config.toml
train_examples = 26041
n_mels = 64
spec_augment = true
norm_position = "res_post"
hidden_act = "swiglu"
mlp_ratio = 2
bias = "all"
inner_norm = false
moe = "soft"
shared_expert = false
width = 192
lr_schedule = "wsd_sqrt"
decay_fraction = 0.2
Rows from block 3 of a small sound classifier, named by matrix and row number. Rows with one number within an expert belong to one neuron, the router's apart. Each number is 50 + 15 x the weight over its row's rms, rounded and kept within 0 to 99. All counts start at 0.
After each expert's rows are labels from the 100 clips, of 14848, where the router gives the expert most weight on average: "top examples" is what is common among them. Only what is clearly more common there than usual is listed. The data: short read English sentences (LibriTTS-R).
# router: slot weights (model.blocks.3.mlp.router.weight, 32x192), inputs 0-95
# gate: expert gate (model.blocks.3.mlp.gate, 32x96x192), inputs 0-95
# up: expert up (model.blocks.3.mlp.up, 32x96x192), inputs 0-95
# down: expert down (model.blocks.3.mlp.down, 32x192x96, transposed), outputs 0-95

# expert 31
router.31:30 33 37 49 62 48 33 35 37 56 35 31 28 47 54 58 43 57 33 49 68 50 40 60 47 77 52 53 00 28 26 48 38 38 41 53 53 53 49 71 52 70 55 50 46 23 42 37 33 48 43 53 53 54 42 43 54 44 49 60 60 36 35 39 59 43 36 48 27 50 40 60 59 40 49 33 56 31 38 21 55 51 45 56 73 34 57 69 42 26 24 49 54 50 48 57
gate.2:68 56 67 42 50 53 69 69 52 61 29 56 81 81 61 71 61 15 25 77 72 72 53 87 51 71 78 62 66 51 65 49 28 45 61 65 69 71 56 34 63 59 56 50 20 56 36 31 49 69 52 22 48 47 33 36 45 60 60 59 33 54 30 52 41 68 54 70 54 39 58 51 55 52 30 44 46 42 72 81 55 75 36 61 58 59 49 76 57 42 53 42 54 58 51 46
up.2:34 31 30 58 35 47 44 30 53 36 65 39 14 34 55 34 16 68 78 29 35 34 44 20 36 28 27 52 39 36 23 53 64 62 33 38 29 34 44 64 43 37 41 45 72 71 58 61 56 37 45 79 51 63 64 72 60 41 52 44 53 47 58 56 53 28 56 38 61 47 29 47 41 55 73 48 62 54 50 13 39 31 65 39 35 59 55 26 34 53 53 61 49 43 46 62
down.2:40 33 42 69 48 61 67 46 39 31 24 62 40 57 51 54 59 44 52 43 36 18 39 79 72 12 67 61 39 38 37 23 53 29 45 41 55 49 56 33 60 29 05 60 43 19 61 59 21 60 55 54 33 40 30 47 31 44 47 41 38 42 56 80 28 55 20 51 76 63 62 52 55 60 41 26 72 50 53 47 39 42 58 34 47 52 65 68 41 69 44 53 48 34 34 48
gate.3:50 57 39 52 62 66 65 74 69 52 39 59 58 61 41 53 66 63 46 83 44 63 54 62 73 46 88 31 68 63 59 57 31 54 50 61 41 92 60 55 41 55 66 21 32 49 48 61 70 35 26 00 15 60 51 59 45 52 40 30 55 62 27 48 54 41 51 57 35 51 83 52 54 49 43 36 57 35 51 29 53 57 53 53 57 46 60 56 74 47 71 33 54 58 33 48
up.3:47 42 59 45 31 34 36 19 31 44 63 41 45 45 60 41 35 33 60 23 62 42 50 42 31 54 20 66 31 39 40 52 74 43 52 39 61 03 39 41 61 46 43 80 68 55 50 33 31 69 71 99 89 44 51 43 56 43 62 69 49 44 71 54 52 61 51 43 65 45 19 45 45 51 53 55 41 69 42 65 44 41 47 39 38 57 35 42 21 53 37 66 39 45 64 60
down.3:52 31 39 68 56 55 48 52 60 46 36 29 42 45 66 58 85 49 39 61 41 41 42 73 39 23 75 28 45 33 46 12 51 37 48 27 38 52 45 40 49 42 26 39 50 30 68 72 78 59 36 59 35 54 22 43 34 32 47 41 48 56 45 55 51 53 31 55 62 57 67 42 50 43 17 45 89 60 52 68 43 16 51 23 51 43 51 66 46 55 46 67 54 33 30 47
top examples: voice: female

# expert 0
router.0:31 43 47 51 64 43 47 66 45 68 45 52 50 49 31 61 46 40 46 47 70 36 27 40 58 63 58 34 15 68 59 27 78 55 42 77 70 80 78 69 49 63 59 69 30 46 57 42 50 41 51 54 71 74 66 46 33 70 58 69 61 50 49 57 44 42 49 77 48 68 75 70 46 60 30 64 63 59 75 37 79 78 57 84 80 82 53 65 47 60 71 37 51 66 59 65
gate.0:47 38 46 31 36 13 67 36 40 58 82 28 54 61 44 49 56 59 44 51 55 60 47 69 67 30 62 69 72 81 52 62 48 62 58 57 47 80 65 32 34 68 58 53 52 57 29 86 75 91 63 55 53 75 42 43 38 63 41 46 75 41 65 47 54 41 49 42 34 43 35 33 35 50 70 47 24 64 47 63 31 54 49 54 47 53 40 46 74 31 51 42 51 53 48 66
up.0:46 46 50 37 32 52 38 20 60 46 75 22 39 58 80 19 37 48 63 20 36 36 68 35 40 12 47 64 42 33 35 62 70 36 70 29 04 61 39 46 70 56 01 53 38 57 60 61 75 49 45 74 52 64 41 47 66 50 44 53 74 49 31 47 36 53 42 62 57 64 34 28 53 50 82 45 55 51 48 59 28 33 64 35 42 49 56 48 44 44 47 61 40 53 43 47
down.0:44 45 37 48 63 50 18 64 67 34 65 27 29 63 58 22 42 35 73 46 99 55 78 37 63 52 27 43 56 72 35 50 17 54 71 58 63 49 52 48 69 51 70 50 48 74 58 53 56 56 40 49 43 53 41 40 36 41 31 36 40 38 61 66 30 75 59 68 51 39 13 60 80 43 59 51 48 80 35 31 47 47 68 46 49 18 24 83 41 45 60 65 63 59 47 27
gate.1:48 59 48 61 72 76 71 60 41 52 46 82 36 51 44 55 73 53 61 50 40 60 31 46 57 86 52 61 67 44 65 51 60 59 27 56 57 54 71 49 35 39 82 50 43 27 40 58 15 24 51 15 39 17 65 44 50 52 50 50 57 42 45 62 64 46 52 52 35 77 52 68 38 40 57 51 55 59 42 25 50 62 25 50 48 42 59 44 39 47 66 51 75 51 53 58
up.1:53 56 53 55 67 73 70 62 30 57 37 80 23 51 41 61 62 53 62 53 43 57 27 39 60 87 52 62 54 61 67 46 55 59 23 67 46 64 71 53 46 39 72 51 43 32 43 55 30 23 53 31 41 20 74 46 49 56 49 41 74 51 55 70 57 53 49 49 28 64 57 66 29 46 68 54 57 62 54 40 55 60 26 57 51 45 53 48 51 53 56 38 78 50 61 70
down.1:39 39 63 53 63 43 71 46 63 54 63 40 35 68 50 40 23 44 62 45 65 64 39 32 43 54 35 33 49 37 67 90 37 47 74 25 37 45 53 43 55 58 81 51 40 74 39 55 36 39 51 53 46 53 43 43 50 46 37 64 46 58 51 49 70 49 71 49 28 34 37 45 89 56 33 22 07 47 69 21 22 54 61 67 30 38 37 37 53 42 57 40 47 57 52 43
top examples: voice: female

# expert 5
router.5:69 35 29 38 37 47 39 56 34 33 66 43 47 51 36 30 56 41 59 34 20 43 57 32 49 44 35 55 43 53 49 62 58 71 72 54 20 46 30 63 34 34 36 58 46 16 67 51 63 68 59 60 29 55 51 46 42 36 37 41 75 37 12 57 49 65 47 46 45 53 35 33 30 28 76 47 51 38 51 65 15 39 47 36 19 38 39 63 62 57 28 67 63 45 46 48
gate.2:21 20 31 49 37 37 65 48 75 67 38 46 19 62 57 64 48 72 42 60 64 60 47 65 69 66 54 59 48 42 41 50 34 34 52 50 74 69 74 60 54 81 56 34 51 70 12 46 76 30 28 34 72 42 38 46 58 59 67 33 39 48 43 30 38 24 50 55 31 30 52 42 62 34 22 39 32 61 24 47 65 46 52 36 66 68 37 36 66 49 60 41 38 45 62 54
up.2:54 63 50 61 44 76 44 77 49 47 58 25 85 50 55 36 52 67 52 64 34 67 69 79 60 55 62 55 62 53 47 50 73 47 56 61 18 85 33 38 64 62 64 46 53 52 59 80 45 16 57 52 51 74 50 29 37 42 45 45 63 19 19 33 69 48 59 66 38 37 47 52 58 47 39 40 62 51 30 35 49 41 31 32 42 66 56 51 46 24 63 46 64 46 44 35
down.2:53 35 51 54 52 50 26 44 42 32 60 46 35 52 53 57 50 39 40 70 50 77 58 49 52 46 13 66 58 50 49 30 53 70 30 26 50 35 28 44 40 64 52 76 29 31 53 34 51 39 41 38 58 58 52 70 51 32 85 31 60 33 58 34 24 59 37 53 55 39 45 28 51 47 57 48 41 36 40 59 39 82 41 23 64 59 47 49 37 57 33 53 38 30 56 51
gate.3:46 39 16 43 59 38 44 33 43 46 56 40 27 75 30 34 73 50 54 31 48 61 72 50 52 47 46 89 52 51 65 43 22 72 68 76 51 38 43 37 34 52 63 64 59 27 39 38 58 65 57 57 60 37 64 60 41 76 37 43 49 57 65 73 61 35 44 32 51 41 42 80 32 66 41 31 21 47 47 44 47 73 31 22 47 48 47 57 21 38 66 37 75 48 62 44
up.3:98 86 98 54 73 84 55 72 59 78 79 60 61 47 51 77 51 54 57 68 54 64 38 51 52 72 60 34 44 64 49 61 35 36 55 57 42 48 28 56 52 47 50 22 60 37 66 29 44 44 58 57 64 64 41 61 62 35 61 41 28 71 39 42 43 62 55 52 20 47 74 89 25 30 51 47 50 75 64 49 68 62 56 61 57 47 46 48 66 42 75 45 28 36 55 62
down.3:85 43 51 65 32 64 77 33 56 56 37 31 34 45 57 78 45 64 47 30 45 52 72 39 53 48 41 60 59 68 49 45 51 58 30 51 48 50 59 59 58 40 47 51 29 32 34 46 24 73 61 64 35 27 49 39 49 50 49 47 41 52 39 59 87 21 34 35 54 55 43 54 56 35 42 64 20 49 79 58 61 62 52 86 58 61 57 30 32 29 48 63 63 62 47 61
top examples: voice: female; the word "and"

# expert 17
router.17:50 55 41 30 22 27 17 60 32 39 64 57 29 35 38 46 40 67 27 42 15 59 53 52 26 36 50 56 65 57 24 70 37 58 57 59 46 77 55 54 44 56 59 33 28 33 46 61 39 50 65 63 59 78 49 55 46 41 50 42 88 49 38 28 32 30 42 24 46 38 24 54 60 42 70 44 49 64 22 54 38 47 31 35 36 33 32 41 80 46 34 69 46 25 50 20
gate.7:32 37 49 39 53 62 21 32 41 58 63 28 54 41 57 57 59 52 56 55 32 40 51 56 52 48 39 44 43 56 33 47 53 38 49 54 53 49 45 45 40 50 55 51 46 65 53 52 46 48 61 42 47 52 24 39 42 45 18 52 17 28 27 49 38 21 23 31 41 27 13 30 29 34 38 43 30 74 50 51 54 54 31 56 28 53 34 57 52 52 55 29 35 29 26 36
up.7:66 43 63 28 38 48 51 42 45 60 39 48 64 61 58 70 64 73 43 71 43 76 32 64 70 49 50 55 74 13 63 40 53 39 62 58 60 50 48 63 75 33 77 39 18 37 38 36 51 68 70 51 54 44 50 25 19 40 52 67 26 53 58 42 28 66 41 73 49 47 74 65 49 49 40 30 62 47 18 33 61 51 54 55 50 45 38 69 29 69 51 39 42 66 46 39
down.7:63 39 66 63 46 62 62 57 45 44 29 47 57 32 60 28 35 49 79 61 99 82 61 57 40 49 40 29 66 58 66 54 29 54 53 34 63 48 50 48 28 48 42 38 58 66 55 57 57 48 63 45 60 56 57 70 43 35 59 68 40 60 53 60 49 46 68 58 43 43 46 58 59 78 40 61 41 42 33 89 40 34 36 61 68 34 86 36 40 26 39 51 40 39 53 59
gate.8:43 63 35 57 61 58 38 84 19 41 46 73 46 23 47 59 95 69 58 49 56 38 38 28 59 61 29 41 48 43 32 54 60 36 47 55 37 55 48 75 66 36 65 42 84 42 52 55 46 40 69 65 29 44 44 30 61 34 47 24 63 23 51 39 67 49 33 62 38 37 30 66 51 48 50 43 44 71 37 29 39 43 40 37 29 35 61 53 41 59 63 58 66 20 42 31
up.8:32 67 29 54 55 54 26 87 20 52 39 76 39 25 49 51 74 67 49 39 53 38 46 40 43 74 31 46 37 39 21 42 42 36 38 57 39 71 60 76 60 48 60 45 68 48 53 50 50 30 62 56 34 34 51 30 76 41 52 20 59 31 55 46 74 38 45 66 32 41 48 44 59 36 61 54 53 70 40 40 40 47 34 35 34 37 72 63 47 64 59 80 70 35 33 39
down.8:58 35 60 48 41 58 77 21 41 49 60 33 28 52 57 41 32 45 64 36 60 39 52 05 37 43 19 52 72 48 55 80 38 59 43 53 69 45 53 72 48 42 69 60 51 51 28 46 33 62 55 59 43 22 50 40 75 57 37 68 40 65 34 56 65 42 46 70 58 73 45 42 50 55 63 73 50 42 44 65 46 87 79 77 59 41 59 46 49 82 47 54 42 59 42 37
top examples: voice: male

# expert 23
router.23:57 50 79 45 52 41 59 37 38 52 66 76 77 63 57 59 54 53 48 48 37 47 40 31 52 50 30 49 60 34 44 69 59 63 46 59 68 58 80 74 74 46 53 61 57 49 39 39 39 48 62 65 53 44 25 30 65 32 66 46 54 58 39 24 35 58 46 42 46 38 58 37 46 53 26 63 61 31 22 58 29 32 41 45 39 20 64 52 44 50 73 53 39 71 43 59
gate.3:29 34 57 37 31 73 55 49 33 47 44 51 75 68 40 65 49 34 51 59 38 54 43 55 67 61 77 28 69 66 50 58 88 82 42 50 49 43 51 47 60 76 38 68 53 48 39 99 38 47 67 69 37 59 38 37 41 38 44 65 54 47 36 55 65 57 56 26 41 76 52 65 26 48 59 44 40 41 62 77 29 42 21 75 46 41 53 21 68 28 50 52 51 72 49 57
up.3:30 39 62 49 29 62 65 48 32 38 68 67 69 65 44 60 52 19 52 68 30 58 39 50 73 80 68 12 66 72 57 70 83 72 58 49 39 45 65 44 61 74 13 47 46 58 55 82 44 52 67 68 41 63 48 38 57 33 64 42 57 65 33 43 51 81 58 39 50 84 45 62 18 35 38 45 35 52 57 84 31 38 31 48 49 52 56 38 75 27 42 53 52 66 60 49
down.3:41 67 30 40 46 16 22 35 34 78 55 65 70 33 33 63 65 46 47 42 54 43 40 52 76 49 45 69 54 40 53 49 43 46 60 67 27 47 49 47 52 18 64 43 52 41 76 28 62 40 55 63 78 86 66 29 48 66 50 68 56 55 61 49 34 55 51 70 46 31 51 32 51 44 57 30 45 55 66 57 44 86 57 44 60 77 39 50 53 53 73 31 23 41 37 47
gate.4:74 61 59 41 52 41 64 43 60 60 50 41 70 49 59 71 36 86 61 55 60 46 51 49 57 42 42 27 65 49 46 41 49 60 48 21 58 46 42 56 65 74 21 66 28 54 45 57 53 58 49 45 45 34 20 23 37 52 30 63 63 44 51 43 74 81 63 55 66 48 54 43 69 87 58 78 63 54 59 66 59 64 78 42 58 61 55 37 61 73 48 73 53 55 58 50
up.4:41 28 35 66 66 66 36 77 56 54 35 59 27 36 55 56 61 43 53 46 51 50 60 51 33 51 48 65 33 66 57 80 49 24 75 82 46 51 25 27 53 43 71 31 64 59 48 37 65 44 47 48 42 56 68 77 56 31 54 54 43 65 28 49 29 29 51 30 27 60 65 58 41 20 58 23 40 35 46 52 30 44 15 49 44 33 48 57 61 36 47 41 45 24 36 42
down.4:46 43 37 65 50 77 91 52 41 44 46 38 56 72 61 18 26 56 53 49 59 67 50 71 28 35 55 29 46 71 59 51 26 73 64 28 62 50 58 73 55 59 33 60 64 50 57 49 39 55 57 65 42 16 51 67 74 41 67 70 45 12 65 53 60 32 51 49 37 49 40 26 59 64 42 61 55 56 82 48 43 61 61 53 52 31 63 46 70 83 44 52 44 43 50 71
top examples: voice: female

# expert 28
router.28:54 32 44 34 14 41 44 51 49 48 48 26 42 50 50 33 50 64 29 35 28 60 51 60 78 35 40 72 37 43 20 54 38 52 62 55 31 70 40 48 35 61 38 46 34 32 62 55 50 39 59 53 62 70 46 45 66 42 27 38 50 37 32 25 17 53 29 39 47 38 35 54 32 20 31 32 33 34 18 39 60 54 32 29 37 28 49 67 41 29 19 49 38 20 36 37
gate.1:66 65 49 59 49 41 36 60 37 40 20 75 41 43 30 31 37 66 34 59 40 27 46 42 73 29 52 67 82 44 59 31 59 65 38 33 53 83 51 63 40 57 55 64 45 29 44 64 47 35 71 55 43 58 81 40 39 54 21 21 88 45 59 55 55 32 51 35 33 44 47 35 64 29 45 55 75 41 55 35 51 45 36 42 31 50 41 48 63 54 61 43 61 21 44 21
up.1:49 31 42 25 25 26 31 39 62 41 67 28 59 47 70 65 48 32 50 43 76 58 71 71 39 71 43 35 30 56 37 82 67 29 79 52 72 39 47 21 59 60 62 33 59 39 54 45 78 91 46 71 63 62 08 43 62 42 82 60 19 35 53 25 43 48 49 61 67 44 47 54 50 64 36 40 16 51 42 53 36 39 46 52 84 46 52 19 48 33 39 41 44 66 56 54
down.1:51 78 53 46 61 30 49 43 58 40 39 42 48 54 76 30 70 46 35 52 51 40 49 59 73 40 33 42 48 58 43 67 58 49 54 48 30 34 46 26 74 47 70 38 50 25 62 60 77 67 52 51 53 61 58 59 44 53 73 50 40 64 27 55 09 50 45 36 59 25 62 29 37 22 57 38 75 38 33 37 61 50 21 50 35 61 46 69 43 54 40 75 64 49 55 52
gate.2:68 62 55 72 69 76 67 66 32 66 36 70 38 65 64 54 57 17 61 68 49 69 36 45 51 47 53 44 62 53 71 56 27 45 41 41 64 83 29 54 71 65 48 48 24 38 56 45 46 26 50 37 34 44 52 34 83 66 60 48 66 77 31 54 52 48 71 14 31 49 62 74 41 41 64 30 42 49 75 26 45 68 33 82 44 33 53 54 50 49 48 42 38 52 50 50
up.2:56 68 58 78 75 76 57 70 37 56 29 67 64 64 50 52 47 20 77 62 56 63 33 50 41 51 47 34 56 38 66 43 26 54 39 48 74 90 30 58 70 61 54 62 19 50 47 48 42 24 56 19 22 35 47 38 72 61 57 58 55 59 43 53 58 52 68 17 34 45 62 58 50 53 65 39 47 43 81 25 40 65 29 74 52 38 58 62 44 55 44 43 49 50 39 51
down.2:51 31 39 62 40 39 41 48 60 45 65 44 80 60 44 75 32 46 74 49 65 67 79 32 81 48 43 58 68 57 59 62 50 48 70 49 67 63 61 53 25 48 49 48 65 70 53 24 56 61 14 34 55 53 51 73 68 66 30 59 55 50 58 32 76 52 77 65 38 71 36 37 55 58 55 51 33 45 36 40 40 75 62 56 69 55 50 23 56 53 59 16 51 74 54 59
top examples: voice: female

# expert 29
router.29:34 40 50 53 65 62 56 20 49 41 71 68 59 49 50 49 42 65 50 53 35 47 42 42 55 43 67 67 51 55 51 48 48 47 56 36 53 35 36 28 59 80 31 58 46 29 44 55 39 51 32 38 38 41 37 61 32 39 49 66 56 48 64 59 75 53 43 65 62 85 61 59 56 67 66 61 72 45 29 41 64 25 49 30 59 58 35 44 31 51 68 51 53 49 55 70
gate.2:52 61 59 46 54 47 45 43 23 44 06 48 47 40 55 56 47 43 44 67 62 90 44 39 27 66 53 36 32 63 55 60 35 41 52 52 51 40 58 63 85 28 62 33 35 34 51 34 55 50 62 73 47 44 47 46 42 33 48 66 75 47 36 40 44 61 39 67 44 29 48 49 43 62 59 35 57 88 44 29 35 69 52 52 45 33 40 65 50 61 60 57 58 38 39 48
up.2:37 27 53 54 57 63 69 63 67 45 59 38 69 61 43 72 53 68 38 34 41 69 45 39 44 36 55 53 34 00 70 32 38 54 48 53 63 25 29 43 49 42 27 45 59 47 59 31 40 37 55 33 43 44 40 57 32 34 54 61 15 53 46 66 49 45 77 69 71 66 66 80 35 56 75 45 54 58 65 65 61 43 72 42 68 26 40 59 48 60 49 57 39 51 69 57
down.2:58 45 50 54 44 39 41 25 63 54 54 63 57 50 45 51 41 69 54 43 39 48 42 37 76 52 40 25 57 57 39 21 58 30 50 65 58 39 34 34 46 47 72 58 99 66 40 49 59 66 36 45 55 54 48 48 31 61 53 40 33 49 44 54 93 81 53 28 59 66 37 60 37 34 55 70 47 78 52 59 36 37 72 47 18 61 26 43 47 61 79 60 54 59 28 55
gate.3:44 36 31 30 39 18 31 63 48 41 61 32 54 43 61 74 49 76 36 51 52 60 57 52 55 52 35 33 35 58 50 58 39 32 51 49 51 59 51 46 32 42 62 30 56 56 53 31 52 47 59 57 49 54 26 56 38 34 42 28 41 38 55 42 39 15 25 37 29 26 53 52 45 43 22 38 49 42 56 54 47 43 30 51 33 29 27 35 45 35 33 35 24 29 43 42
up.3:55 35 45 44 39 45 68 34 64 63 59 65 42 63 67 39 28 46 14 43 80 70 64 72 62 44 77 88 50 09 56 44 63 44 40 35 30 67 47 43 64 80 36 37 22 43 21 29 53 47 48 57 58 46 59 37 29 43 54 29 20 73 62 60 52 44 82 59 49 82 54 43 66 44 71 29 71 31 47 57 73 67 65 21 71 40 38 49 59 35 66 48 50 55 42 47
down.3:68 41 49 27 69 37 45 32 66 28 52 30 54 51 52 50 56 63 59 52 53 63 62 25 68 43 24 67 48 36 46 19 48 49 34 45 49 46 29 28 58 71 32 45 63 59 48 41 53 46 33 58 51 62 55 24 26 42 47 26 61 47 42 44 49 73 66 56 67 62 35 55 59 52 55 32 61 13 29 78 43 35 36 22 37 60 70 49 47 68 85 56 54 31 63 49
top examples: voice: female

# expert 26
router.26:42 41 50 51 61 55 39 59 46 54 43 69 51 30 46 67 35 69 69 34 33 36 28 53 68 50 59 49 49 56 31 51 71 67 54 46 63 27 23 49 43 82 68 65 65 33 28 37 37 52 40 45 26 32 44 62 18 47 33 60 44 54 71 72 56 27 76 29 41 84 84 33 45 56 66 53 53 25 39 52 37 29 38 42 68 34 42 32 37 45 21 58 42 34 49 44
gate.3:59 66 50 58 41 54 52 61 41 15 40 10 59 24 39 35 40 53 55 34 57 37 54 67 44 38 75 76 60 37 37 52 53 75 63 28 34 24 37 31 30 61 49 65 50 59 55 76 40 58 67 57 64 76 70 54 58 24 60 34 48 27 56 44 51 31 52 50 55 49 36 25 51 50 43 57 34 36 39 40 24 29 43 51 62 62 33 50 50 24 46 37 58 36 23 34
up.3:35 41 36 46 60 66 69 57 41 49 50 48 71 33 60 40 40 56 47 34 53 59 30 60 38 54 59 41 28 18 40 27 44 50 25 14 32 37 51 53 73 68 23 64 36 63 34 40 43 43 37 24 44 30 67 57 48 26 35 46 48 73 66 62 64 39 41 48 41 39 44 28 43 65 59 56 72 41 65 56 82 46 36 29 54 49 48 64 71 57 60 71 45 46 50 64
down.3:36 58 29 50 37 32 26 34 50 61 33 59 57 55 46 47 61 45 63 89 55 75 56 68 61 51 62 25 45 68 63 45 43 29 38 60 47 58 44 78 21 59 75 58 34 26 31 47 77 43 42 64 44 31 41 61 52 55 59 68 56 35 63 57 54 50 22 38 58 53 54 52 37 38 61 37 81 42 59 06 47 68 63 34 41 51 85 42 70 64 70 56 66 38 17 58
gate.4:67 45 34 36 37 63 41 10 39 71 58 58 34 54 42 51 69 59 39 43 54 60 51 34 59 57 51 68 84 55 51 45 40 67 49 74 25 37 46 46 46 71 76 51 37 29 31 83 66 58 63 60 43 30 58 32 52 59 50 42 58 55 30 55 50 66 44 37 39 68 35 66 74 43 57 47 64 48 29 29 48 39 31 57 42 34 45 44 44 49 69 70 70 36 68 50
up.4:30 39 58 57 60 28 53 84 51 38 46 56 62 30 61 57 25 28 61 58 58 40 45 70 47 63 47 29 19 54 64 58 57 30 36 26 83 62 45 62 62 28 25 48 72 66 75 16 46 40 43 42 50 64 17 58 42 36 51 57 35 36 76 49 42 51 54 64 66 39 60 44 27 39 48 46 44 43 66 70 51 56 59 75 55 56 42 42 34 46 26 31 38 58 36 46
down.4:56 52 47 59 56 58 30 67 52 32 28 49 44 67 45 51 64 62 52 55 39 54 36 71 77 61 69 45 44 60 68 53 58 50 54 43 52 57 58 35 45 53 66 45 54 14 68 51 65 50 54 81 58 59 51 78 49 62 38 60 64 22 78 80 79 30 40 67 48 58 72 58 30 66 44 63 66 67 21 66 47 51 55 46 63 49 52 52 41 44 66 49 36 61 43 63
top examples: voice: female